config = dict(
    dataset='stained colorectal tissue patches (NCT-CRC-HE-100K)',
    conditioning='class',
    num_classes=9,
    mlp_ratio=4,
    qk_norm=False,
    max_grad_norm=5.0,
    max_steps=31800,
    decay_fraction=0.3,
    final_lr_fraction=0.05,
)
Rows from block 3 of a small class-conditioned image diffusion model, named by matrix and row number. Rows with one number belong to one neuron. Each number is 500 + 40 x the weight over its row's rms, rounded and kept within 0 to 999. All counts start at 0. Numbers have three digits each.
After each neuron's rows are labels from the 100 images, of 14848 (inputs lightly noised), where the neuron reaches its highest value: "strongest on" is what is common among them; "colour at peak" is the nearest of a few named colours to the mean colour under the peak. Only what is clearly more common there than usual is listed. The data: stained colorectal tissue patches (NCT-CRC-HE-100K).
# fc1: MLP up (model.blocks.3.mlp.fc1.weight, 512x128), inputs 0-127
# fc2: MLP down (model.blocks.3.mlp.fc2.weight, 128x512, transposed), outputs 0-127

fc1.358:432508526505455531538517502516507498474492504444511500435520504567486513530545462519521496458507493465549460471554569502525536496484515538507481454506511550533495519568565489563540436423564488493532504509433529493508510461472450507523510492488483498590431573492447530536477474385485514526465496463591515535530472452474492455533466509456581481435499439424534562445531439460528587470461
fc2.358:479563584475526538458469466526585459430476503487530505475502478493491549556433444499465529464495495496507533495382502431500471513554539537502511524470497458488542519542514505519449478473487508509533543461513453465528422566517469492503507512470496593515540624510501518583479510622517494522484502504496539508513463476557522478493458562500523436493502551520516480503438468481488614507454
strongest on: tissue: cancer-associated stroma; tissue: smooth muscle
colour at peak: pink

fc1.171:476514479439457616480478441485511546526528459460495523430555510560535500451459478480515439502502544498508493474533469454472522501488526543555516476489429561383552491469441487512468462507509468554484469477457570500520518542566525461437470505458478484489506533536502556429588488462514511469480443495563504541508455473458434483516513402530458480437513474494454511483561503489550538529424
fc2.171:456451432484478608482486470546513512542488528442457485538466497387548477540444473556533512502482492494584556576469527471492489497430477494435510494478455616525469465508473490536345512478537528437511524443508525514499519497413465528480533504531519525542496489467524568488550440533487527493474495478493495487531502496476521524491536549504572456534459531466429512497474482498507508460514
strongest on: tissue: smooth muscle
colour at peak: pink

fc1.163:447539467483535484548462480521611498542518453529500407497477553550541545559536504494527515563539558466498404544518545505570523547544536584488536523504541517501500491593537502482483541532516439556507520571527484478521503524502511432511498490502541546514508544388494515574503496471484493487522443519530549518575493485508496485488466467554517536504592487555414546452538487492520513523512
fc2.163:441523428498512437482504491585425501515499548475598590475532489486479481468441515543517479521524513494519562480502480518472467509527482493552491485506496437536496491556502516496533545486489723505505484505524595467445490446497487454498485503515496509512508534573496517551438471520569525502501479473470556501564502487519506512516404454515492496520519535510455458511508465477506447503509
strongest on: tissue: adipose tissue; tissue: mucus
colour at peak: pink

fc1.292:473500545523530511436496527495535504470484508463508531495515497569568565539462502502496452509503475510405539460475450486534526568514529535486570520578510551512485518482539478559557491485548478504442494507573539468485486438497447504483445526443462449471539564484480546492440464448459464522481514494592423487475479551452526463468455513483502480487559479528465546461494418438487548479362
fc2.292:439509591511584467539584449435478545519495546531515480472587531497462508491486509479462479500488546563497491513496465505475503505524439484508523373523592457499467504528490494550474458528530509448500476486503406552495394539412485503514500536492496536506572474510512534497520601484549473498471518508504500485582495493460498490515464552500522554445477492497510485437601444509506533493514
strongest on: tissue: cancer-associated stroma; tissue: smooth muscle
colour at peak: pink

fc1.379:456567517574493494524469561422549467476478538475538508501517467499467478490472439562528482488524583577537496454519562457552502522460545491453549446488541548509473463499495502483545497512498455474548414548419594577493477442485477484517458423492504507470560508436500556472491460462463505529443509471523444481528482545471458465542498516516537421501512564569460482452560544472450496499492
fc2.379:478486533544505537554444584460517544553542496474464495452491527567445553529445536477471510485492459450473554484477488491504536492520435531496467565456607482491502456572543499550450482509532509539493570526540543547449510508531461506479546528481467497529487476422513504426472459490492555483447504467436446532492529553494501548571491577535448442485533509575491528590493426471456473490540
strongest on: tissue: cancer-associated stroma; tissue: smooth muscle
colour at peak: grey

fc1.416:461462481504577536467521463499469522539476465449575525534496485470467538484556587441544568502404502425503481514454465514540520486538533519517466491508447547469573448570451481508481535530487489468417464533413482480452473508515414462518533431445532489506468570442466492432447569473496519495466502522476478576509516441518506546520468472499443508544494499526521485437424487523470546501486
fc2.416:511495541495452500471506481546414554647440532474467482587461488526479454494546492547497435527524465474504528502503526421474537508537486456480539501515504466463491548480481513509479457468530509545406561523580489464610507488558560478467399585489526410473459515489541542489487496523486501472494526479485471490537532449437491430522527488478474526455483485508500497561526467525469502527484
strongest on: tissue: lymphocytes
colour at peak: grey

fc1.224:529560453523517520466510479533470533469434479476531522525447498456451484493528449490510487557485544538489523440460474434520493468569508456553477564450553580409524450506483495506518512505458428463509459475485505420501530437477526401477501499440514441538542480518448562520489570496536471519452537541521453492457447498511506480482457606489486509530500491485536549443420550542484571503569
fc2.224:495570486514446624527520483592485522551591504524518510476509487549507470524487476545571490541535516515460504516517507493432490458544477502546528437495522410552536407517474499505459491499501507544518486501481545446443520440594505506515553498493511498521520474608458634515474471469447504505506559498509510481469498542480458475520508460551519517489467576482520444473469442478482467461524
strongest on: tissue: debris
colour at peak: brown

fc1.426:486481497496538541429452504531539507544493485506590516532466539460476372482422570452508529522504493491463516582546514572509471555489513560494494501542457510509570403495480529522536535579461462465518513451524532484507515539463535499489539502543531501444544487464535505449476439497521473445488510541504499523527454525467429414474550505553451437604459462464486543474488489445520491515484
fc2.426:497514452526528529544492541525417443491446503492559524533541495499491493520571583563509505551490457474537463502553493532494572549457533537485516511469511498476479433470513534503498494526505498494560489537510485569484439480548563524518508469513516406464566465525426545513469568415497486463485452520476495529495537501522438437523576547602462525458535511518456530517602490488486491492602
strongest on: tissue: debris; tissue: mucus
colour at peak: brown

fc1.117:486476481434514526503553573504508501549513453531598516493507505466497446501469568502525561505524468481460450557556558484481574491477492488482472476539502515544535419500465484486553515562574477485502492438558475490498453554474534502504577510488522517457413471497487505422466492488491453516520465477468459484478501539504487517480536537579513440388614430554513496551507546445506485428480
fc2.117:495491453405606505529465463507498556550472609543519520536466431557572559474514489478499483518475503557482562505442472492549434533475466478531485477527508495484517462522528419455462457590545497504454545546547562495506504463537535488473558554504522547524529510505485518491450540460484538477496437457563518542475511498541476485477547529537485538539521506477502479537424598500488455436450
strongest on: tissue: debris
colour at peak: brown

fc1.508:521467518542433489577478396523490449477527527443508489479485521504497447503525509483560519554546501479462493570526463509502508511457489465453506500545506493545538494531480506510531503516437489530535549528436505446488474540480480452473558442516627482481570470444599517550526490475512572464398463425510554545486427510477489454494541485556564501511487481583502516485464537470528476566483
fc2.508:527538563518542469599458429438485532484450533494525538525532471481458545516528461498464462492448498508503461526504537534475481520476485528533498524517532456583505499589504516506505491520563385512532448589554435474487464507454538461468481543484415543504492527498538571568569518492465594529441506540498536434431461515521471513506562480512495544518455529565511490494527486513539494425490
strongest on: tissue: lymphocytes
colour at peak: grey; brown

fc1.507:523530484533474500447494571454474605460471515531550536471519452479511494556483465556540507477439551494496503531497565453514472484436525523498398537438512533488458438504403567514510482466561482499507497432511520488529498452491515406487521516509484470561542480436395514466449544506432555498489499443523542485529520479482491565487489489449513475490552530479474492472552503555447477404531
fc2.507:543514454508520491461526571453463439527522515563508486546477503460492480440503511506462476463538523542496503504490448460534568526458435441449580479365523509496524526524436437498508520509461472553508478427478515509499509505477577477469521510528588488423468496518421548492459497511495562503502481497558491529501501468493479445506530496537469486489604491464468547473451464549490464603589
strongest on: tissue: smooth muscle
colour at peak: brown

fc1.298:527619452488495515491500484494483539468555487509503461482554505502524502467442489528507484496469501516515476519495494497615516521468508483488501494521506460408395440536492514473447514450509417532563518517480555564496471515516518398522468523528542495502468505486486518440526520520518558506544546456516510548527503541520506543520523548470471584506488425552496666478546536544513491565496
fc2.298:503657424494519591490504504560506463574506517509554500482487483503495482504529484510531521492536481496500524540536497481283471498524495511555503473500481496599585511448507483508561485513480534448508496500507402518464518504504514549515510495472486434489507504422470515477494483487491529502512502498511537491436494507516505494523524509523490523523490620506492420501483512512510497482486
strongest on: tissue: cancer-associated stroma; tissue: smooth muscle
colour at peak: grey

fc1.506:473495390494475475518503472365516511520471471523513499481519484542541520492433517583513519490509508492528518474527498531626527517446489524523486477550530648443377520504497514464499517485486520472478503527533606543483504549514423436565508546505483507466500521507468517485428472509468512526545571478529490549516487500506482510494513528487526462462459510538524555458549468516479531536483
fc2.506:486386388497477520516487470446511432536543521512465526493496451450496473518559522519527499508495507505497480461502469508314478481472507491519505477496473483551691511450499499512479522492499492392481507518490435464493455451447515403505512493508482488509497514584472466507485523482483499507516503498494496464519482502511508493490526429526527479528470545501475459547494502511522456472511
strongest on: tissue: cancer-associated stroma; tissue: debris
colour at peak: grey

fc1.101:534538403517450544498540464452513533464465484469502497437513426561433462506422503532457486459535502532541495465450550463542427481532551523468529497578475519451561526479488439442543364466539479500452562513528515478536545492463480515514491485523552511480510532444458553477441551512515460518507517467492520518455473548446542531555461495461534514415486549475505458538535467470523522499434
fc2.101:530511497517519475521510501438481485538484543502469490507492528512474548516487503434512478528486528449576569528579508490454568596576476523550487495479521476487389555429443522498496549514457519505419494555513548496524460521616522498557530479501463518485536527513445479429452516461497474522532506488491495436638506493492454458496550529560446561470510540517557510521518525516497445518478
strongest on: tissue: smooth muscle
colour at peak: pink

fc1.296:511387422514541560485486487507533512522428513507526510453566503522538456486461536462617540545491545510453430517542533522345462556468480523514499502482555585522441509521482479524473526498522438491450513556506580484530502482500492439542501483480525509473523496485488548441467498551560501506504547497511515516542456506604517477458481472521530429477501481482479472514557496463540530533511
fc2.296:513371409538473479508507510494496499492514479493532565500482503487505543505475529527381478542507509500491530513483469470673522511513512508421523527479530527496532522498484500493531525481512616554467501504509384485513471507526502477544520526504479544500500500390467549477489479482464473480484575484495507497568481527542480495486486536511491454497507425473520628489495527507513521496524
strongest on: tissue: tumour epithelium
colour at peak: grey

fc1.139:500510483439443454515456523509487512508461489523514499483540442608558459452455530434490533542525481531512514549555520470501469483488552415415556471457443466533436556541550426490486445576518476506522485445514527517511418542440496525491482467519520475523491488474504508512450567530450495539503482483492500496598432476468422450515532519484571543565532513502463498487523472581539445517464
fc2.139:450514520462480481516487466546540521471416509487501487464428592459450534525510489580461528519498467501523560506494521520458519486532551497559497544474416490466575469504553518483510379513487520460487521455539475496542574489529482455501521546548508479523462480442536498531459459577619472501458493444510517479574534527455516480488525557538476550435566477505523587510503488515557446505515
strongest on: tissue: cancer-associated stroma
colour at peak: pink

fc1.223:440522473569460524553551464465471572444465585596556484450475434484509538497466537537519548480442491522454501530514474466474518549442518489459533478527542502556497443524449439540504501488490469520531462495598518538520561493494493484502543567547432521493503564494570520455470463511488440475450490539466486522501461432503483446442519485552488463422493455553474506542575511464529479432493
fc2.223:548496496520433467486515503462514498555522403444501538414578496464545503485458499470480507513472606465476555516467516449524514473468502421542454422555508520493454485525525474480430474449443496483471518451486522484519418444466507534585491466528467468510505506507541501519460534498465558543531507490442450468415545481495513422514464547514528447418510521544493497487559535552573451476524
strongest on: tissue: smooth muscle
colour at peak: brown

fc1.264:479461447516465594472501494442490507489421480488558472456507446494474493487401454536512504551535557532516493407565531581493552524463500528485538455535478549513528448543545504509607516453468557482507470500486605414524471486511543424484553526498494525500487538506426548507496468520493555514533472492526534479491505508504456524480478623446475494472499459484504480483458547519463547485459
fc2.264:481471550484465541497504501453486509467577502493485502565531512481504502509559452442565492528465506493625489585538514535529480492398503483552487573556503471472511528514491484444545514577521482513499494493476488490493471480571512485479490450488511506488554477574435602463478513486481516515504475533521465502485478509440494482488482397556517481538419467468496342516491455451466476509506
strongest on: tissue: smooth muscle
colour at peak: brown; red

fc1.464:486480515534460544415486507515504469448533560584525473502500583512535431551495457450546517454439503543486426511489490486479475582468561510483502434534521523497513479511605541476485505479501486556547511541537508438496430520473570463511554475538479455441482418439530510453477497498458475518479432464482480544509481486477520471447456448509506464563484495495454462413424498456529582500498
fc2.464:491557468497525527450484551564515491546490504595447420452529441430548591425534465514556449475558484484515550487549524567461473539545475451522550562553436474506498524488548432485471530455508443431569483535445541434498476512499484524497420533416478496505499460524498502470506518513508461488466488482503471474457483520461498503482496542495489368462507501485484566464491528491528528515512
strongest on: tissue: debris
colour at peak: grey

fc1.45:470472509493449583473508495475482507525457478492556513501466463499447426503401452477580465560506507520583501495529430524480508466491514475524492524480501588469552428538482492579500513544446448529471386534447559474511441508477497534460513518410481554518549496508446521456463552470551515539492472492513466542470445512563517558523450503503532528502536472497471448463475558482523483408506
fc2.45:556481532486512534476472469582525564479467527473445484502470524376472469499550476507518542525514498447561481511522540500504537487514478501458510511502504538559471444591478486534481457528467563471516508467480576484518539462462519561534482536495525563549532521413524480479536489509476506515469513481469472520524458449455523517500466529538498513498477560531515719519512485534502476446508
strongest on: tissue: debris; tissue: mucus
colour at peak: grey

fc1.150:483509487487482521465524468489510587487469477526540433470511482478560475562426491514496526531506524492462437490508461449505430530499501475489467535474493500472462442483395544530534536518493474490537511433533524476491493462486537428502535473543539495494508486442449535462444471526509428434503501541542522438504403571502525668484520538461470480517522518590446527446519519536443488468504
fc2.150:559576522436486486431495432483509485425460503530545494489521471480543533497507452545467477428514515467538402578542517487519536519449520509500499504481503472521476524466466460504571512469566460541515433410456484498551498567514482470452473520460553502551492507515497522511426482515511509556528440451488498600496461519521442368517469527477475449478535489505446555515470446520496561543499
strongest on: tissue: smooth muscle
colour at peak: brown

fc1.323:506469469486538490471520519542539503427480442518520508505473548454462513487510491443502379510452485554495506489516542539515515473518488518504485520540498489466535453466450524506519522572486477459507433451525554457470472545454479342449519592437512508522492536455465543453479528466492432500514512463513458449468451505470503456506530521538470450499621501488511596448464531502515493573466
fc2.323:538470519476577511507454470457495476545551550442492488432486514511522538461483523532556517544503472543525514451529514555453446513524516471544503450500470581520568437569530492527482454566521523429551466512544445487487398486494460499492540569504547574564488485506432489505496492498398501448482511445528501519551470503451590464505522562523457480455403532472475522442511501489526486551510
strongest on: tissue: lymphocytes
colour at peak: brown

fc1.151:443461548488472502481518505467445532509481484537542494525512473510524430537580474538570454465512540497460574517491474603489516442535479457471484498459515514498559469532527499600534541530449479480501499508490483482438458477532476381501502496473516511467406590427465507512469523452569512484459422546512561468520504525564473437492501516507444468475588472515470537466439537498485507474543
fc2.151:481499481478478472533468506438513527545572483478505466481495534495518560447367515460501436487528488556459464514504520592534494488548488502569508528520484485503502476510492463520510502496527528463472588526520436569467510533446481511561480542468505492470544599585511562482446474547418519494504504427464518491533506475580561402487452455533530465484538493553503546474537487518420518519460
strongest on: tissue: debris
colour at peak: grey

fc1.319:486522413530478517491528464425532481525378478463515505529454578544532546516565515514497467473535535502462462555485470509388474521452511525509512514497578544613562558414540513445429510514524438433533574473508548458460467475458451498501496497564525504560492529505467485487491570464542488568500504483483514509492483507510501494502526500478468469463486551507463487474513432569479538534514
fc2.319:470570416513527478503535507425501523452482490491545495529480486470498541513516519525486495530457474535493548584505454520685466511456490511506507508518503491409369514443519483469602516529499499575483473493512462500464532555520482543532505513499512511504537519438480415394472459504503504484504543500513534541472499505483503485500493411510532481495515520486500472448470416460493494479473
strongest on: tissue: debris
colour at peak: pink

fc1.482:506536439565502500588513482514407526513545525464564427483412504467490469537483539510525484504534482521522522515585499482500452531471469516455504524517537412523413451496528433549523508546558473497504539515570488502497542567426470491504528513539471453538446559449529504386526497515498503489482453545507483501467504457472552537466556532541507495494545423516504500526566519560596501493492
fc2.482:522515420537501500561489500470572491480548463471530504494579518472463514512503542551493525533447455471557523534485518540541483497523525450524505542526562457476634487485598533488484503500456533395444486516469573437513468469534526551518508467479484449455564493490459515387444443482502525538519500492533504506465473480418442469508515529503453558471507450496460503496458463559565482467526
strongest on: tissue: smooth muscle
colour at peak: brown

fc1.31:557518491501459528543557419502496508522513565526584478431493514478484424426516537501524539474513602462511493520554523490510428433521515449477452517438533488487485468520437444486455509487520507512451512473454519530511501553441532463531576406497563499511534433482566530464519540529517501515446464493445579535499451485499434521557538493563506493451483504477520492545527516565556539543562
fc2.31:568502500519428513418409561568485470522513458456510481539407443515547501516516539461476538475510451429469469524469541479522495500488524538512476600513428527528535487548470514421478525492421503537466537459474539462525591523548512504499499451526511455502440536504482456497492405505480535518492511511492497510469526514541474512501506515524527453547587549532519513551411572498495502527413
strongest on: tissue: lymphocytes
colour at peak: brown

fc1.433:464501479552547470498579446509460389464484469389574540530463554480530498532506462521536392450508494444543481564501514502541536512541437578506484519507456514488505505500501526498438467514555492531494550513469485479477488444451507460493489525488507475518511449427553497447475558408492521529512502535613545506481524472449540559506555495430490492514579525518505482534517540510497463535529
fc2.433:479441499491387481465554437512542524527468480461482516460494541456473544531496487494449576492515587554557556447519459493464519521447549453479538556528480528526544541526461561509477473458471473547488485576516461506533516473546424517432538491545480471561494459481525500489568516517494561439547465419539521454514499495463478487489513531563553468435587478546511502561517542512542501509569
strongest on: tissue: lymphocytes
colour at peak: brown

fc1.41:523468487548495609545513514434488504540473462513525483545553554504492506476463523573498529507488509508452506530441510516504434531528510517499512511566428520546516496506437448414461525509539469528555511461517479563621458541483502505505453529543515507549547468448550507611536534511493413565476511530492505512409486501423478519494482451468522451512518517519469454486532467570537473516421
fc2.41:498517478495476528560485540446602535529542464514418545473494499497456519438455465380503456463551552578448491514520493584480566502603504496479517540562501463476500504530463536536456557526507472483432543546501497574526553487509493471556561512446501528461559536548505459525478477491488459495481435492481549524515526481517486490451487527496531503482541563505488479470531478496458467576399
strongest on: tissue: tumour epithelium; tissue: normal colon mucosa
colour at peak: grey

fc1.22:443504471507511513485545499479518572501466637478555485499499472475528406497379483505539444528513524507495484574524433532500471443457495459501530507508537491528444462519504497562516539473509476496532420460540498546459501530494436501517534458406500514448523548512570516515479421478501492495535506516474476598540441427535539555476492529512546466480526491430500503498597495503463508464510
fc2.22:472445456483460469482447502513547585485461517499473530518479510521549435488607438490450422451476461438520539590523481595511518452473532501505488428451544535488492473507428493525455479548491457487502499509540540506427511451517500466487495478399563521457513516471463485495495530575489526542424421512469502537510513529488527533530488532570462528494447449567520483489435503571525530496502
strongest on: tissue: tumour epithelium
colour at peak: brown

fc1.66:474445517521481456494569486498518471440592506461490554488546509520541495544470555502504540521457521443457488600520551467474512479548493528443496437507546452505453507633421525531528500534522480556499485507471465488562462515459419524557506430475566534507540500400517535441485513485549457450468471529513512494432456493513536462492475482550558422443527519483488565505517489491528521509491
fc2.66:515412502486499380527512497490554526610624511520493467514517442500531497483515516503525481516503512537472525485431500489513504451525441483596521458557500467472522463500432494479427505531492502437487498480500553486576599405485459490568484508488485554515490527572512464512464504541464492498452474482482505520443479522494556499548413532482524463567547471519469499552511510446477550506509
strongest on: tissue: tumour epithelium; tissue: cancer-associated stroma
colour at peak: pink

fc1.234:459505518457439465407521528505467537463509507509526476505473534485527470541492475584530502539497542484472486545549521490529467565459463492485498541459502514515442467545534480435440513566516489488523524550479414441521436542491516411510462478551571520539417551447547508466508522530568541544497499576447426501494490445507476559531566460461546559476573500511555466514448522519577533487504
fc2.234:408477448428476529383528552525486497547501470496486501498483484515552498443484483451514510565491491560505489508478482556513494514484545528518565505461495516522502510510498504602492555449531524542491469536535550452499530508505505532500621546461427516490591516489559503510513538482492532478519503439473363535490515439490525463554528505515501536544561525481537508523522504467626529505497
strongest on: tissue: lymphocytes
colour at peak: grey

fc1.179:525519486577453526476495509513465491515477543444585488488470512467465566535491493496494450495563528554483533516539512474507379491512552570479477529492562493515488458515483378555455513467597501546476531553553503517522502526473470491483578459484568488521526493483529521456502504433496444513416484575535463546505514545575523583481517493588508515450484499442480486506451503496522497541444
fc2.179:543523491503392471580457422543463463524467488506469478456571508504533444518513508569523469495563551576535458505464365459521485523505510450507523514522450508499522462434520481547499533508496509473492483577508478488521533531485448496442577553538471511468506542527474508479494466532492516485466500564431540529503443532437471521495567508476505485586500536475416501473545517479487556427563
strongest on: tissue: lymphocytes
colour at peak: brown

fc1.207:508490496494453417516504467466549511487553479511513572461475506499555499510551494524476460487474532536491594500537472460478525507468490488557501422491502531510463530543453469516521481582500462556510522463470593561517525532501489481519529511507495443506580421506535520512456479441457476452469572556523483496561493495413391432508499576533537486491553490508521619467465475516509537433455
fc2.207:491492452521572394467484511453494474404603514489602514445549519485484507483516512451452547459520524461420446426517533474495507488507479506534478597493466393567499478503473483512524469521493539533576525510505512486550507450506513562453444474509509474497482490411500389479483527482496526510519532491452481499513508473525539496505465490523446525512489438521532573495576485505507450516463
strongest on: tissue: smooth muscle; tissue: cancer-associated stroma
colour at peak: pink

fc1.186:508566507421497467482528477450579517504504486561542521479540467469529474491448498584512476470513500501500474457525490479514540526431474574477528460538508571528473456507478420442521503542576473480475462500510568611523454453494501495539572485515439537450461456412442535463486511510474464488438513500486448543488430456479448477496545491472552490406533481502531533492476451460530561518433
fc2.186:545502579513409463521552497439458456389460482523496541456554519499534497505460502493549471520450507532461472495592482524525494441504518459512430495481511491489489472457493481506479581425518542505536519476496402559498475511521431504478483538519569506516458451508485532524568489509548394519421507492504429467498460457473484506492457543531554503470515458450548563455539479493544575468513
strongest on: tissue: cancer-associated stroma; tissue: smooth muscle
colour at peak: grey

fc1.490:547485495563520537481514497466522483464419490472514474518400517453511525574492459490539422516503499485467489578494537454497457510482480454515482542473515526447573433508467465543521511575506442600510514508457509463482507451461427506492544514419450504488432444545489540445448484432524464452515490505487506474456431434411501441536468536514461452480511456499486568436464545465504511529480
fc2.490:440551580552522523502551482457517521538508477451396500502526581596468522491507521431461537457520455487478481532533542488451463447566530490489513522506479472576473403571460459503504539558488517410528468518523436494496548543526502429511511489455493548497443439461474520484462466461466471475469507500493485498485576506524457425471470575544497526479507500487445535531543509536493577534529
strongest on: tissue: debris
colour at peak: brown

fc1.160:467526489516437478500567487531423461437563459474516557424523532535482546484477468501454504525496491532489397487496463497495541472526550428502489438468552547475490474466460461566497492462573507553478497510512571478448509461475502493537554467433445523477505487460519513506528478567579528492495463504521472515535470511471565580547441448493642438462498490557487512476536469478542498454522
fc2.160:499578535477512613505491497522488505485481551497467326503502485450482478508457485501504520483459487495503550560567512509405502467467509511513481553488523514430548502488536524489518479509481336408525514490487515467556492528494493501558487507511518461492506495562545546497550532532495502492507432479480493546477509498462501478511500471471457505498516584534377439514497484508521526526497
strongest on: tissue: cancer-associated stroma; tissue: smooth muscle
colour at peak: grey

fc1.226:569446616489452534473524513454382550525426467458521521450511500480411481489508420493548525582470469590515484493480517518503507504474409500495505514501456531502549468448503525480510534425506527488493469501439516482480516482478524448432566464507493507485543526509512543501480527408487469565510562550491439445445471471478467461502541512475523488555536480529522506486501542575512534548542
fc2.226:515439551500521485460507476503527520461462500517460408460463544526513538530480505550524591514465485473424525436428507462544507535456511517516511465435436476515479500446506534461557525432498511514526499465479391541514482519535476487457470449512491522453458511521501488529448538541541483500453665522468478500513445510473550479559536491494429497448460483452530462556521558457550527548524
strongest on: tissue: debris
colour at peak: brown

fc1.5:491514426488448507498511444534529464487560556542507449524484477489532505501524514478545517480431478496454418544492536448549432594525600441516502534438513499540516479554425493469389499539558469432493471543472476515540512558496493520483497466478479538484540489455512518560538478506563422516467484457487470560443472505575450508450507443497519476516541511554463511433493521449457432515497
fc2.5:446516466477444450486461478533494469513569486448429561534469498529530448442421481528497536510602573515428539511566532481428502501506523434555490480500526499510427467522511525511521510500519545542521510536523440543546554394450508430450519506543512607513503492516510557560489483467527527547492551527506530490473464441594538513458532506511517490565482461446468456498488515486518475512462
strongest on: tissue: tumour epithelium
colour at peak: pink

fc1.318:513514473490534523517566501477570519486490550406545488411435455479489468430484577553497492548566534527450556551521531602501432526488484521507568514514512486559457460578397467529513496521500485498499492417479517534486532497497418497552458530476478473494573520508510507473486455521496476433524553569523530477496488506530386465490559511516543474453530521483505551524548497495472469494485
fc2.318:494517498494529480509455536453446517436492514547477498455557578495522539442508535485574486551472489538492439505472517629510484466512531509480546477497487466440514481511493501460450502456475469481498503529488527498473433549493471523484444560481480488458496512522514488496497514498487461457462597486475540532397535526459543503473563567467574406524577386538523514430491535559489445555496
strongest on: tissue: tumour epithelium; tissue: smooth muscle
colour at peak: grey

fc1.355:526490483425518535495620499504518522510495556557625497493463485466534445491530530557533494456530517539484484526532529508490555508534524542482517504536556515527501465520495394489475486552639498518534448396516482543511534529466566475521580457514479504464470441478477510472526531467501479560433483543440444492520460536483505512490525482541563466403558478496514483497523521499517506493487
fc2.355:498514485423629501537481476526523590580503621489494500558473472551525562499524488483478451520486495546499483492476465482525436511479449514510510520524536512491495471524491390482524442587529495519481500517499504434518504476532543507484540516500452522477554502475500500471443498488470539517507439510592527507483494528547512458524538499530486518580591527544473530536437622501486470471452
strongest on: tissue: lymphocytes
colour at peak: brown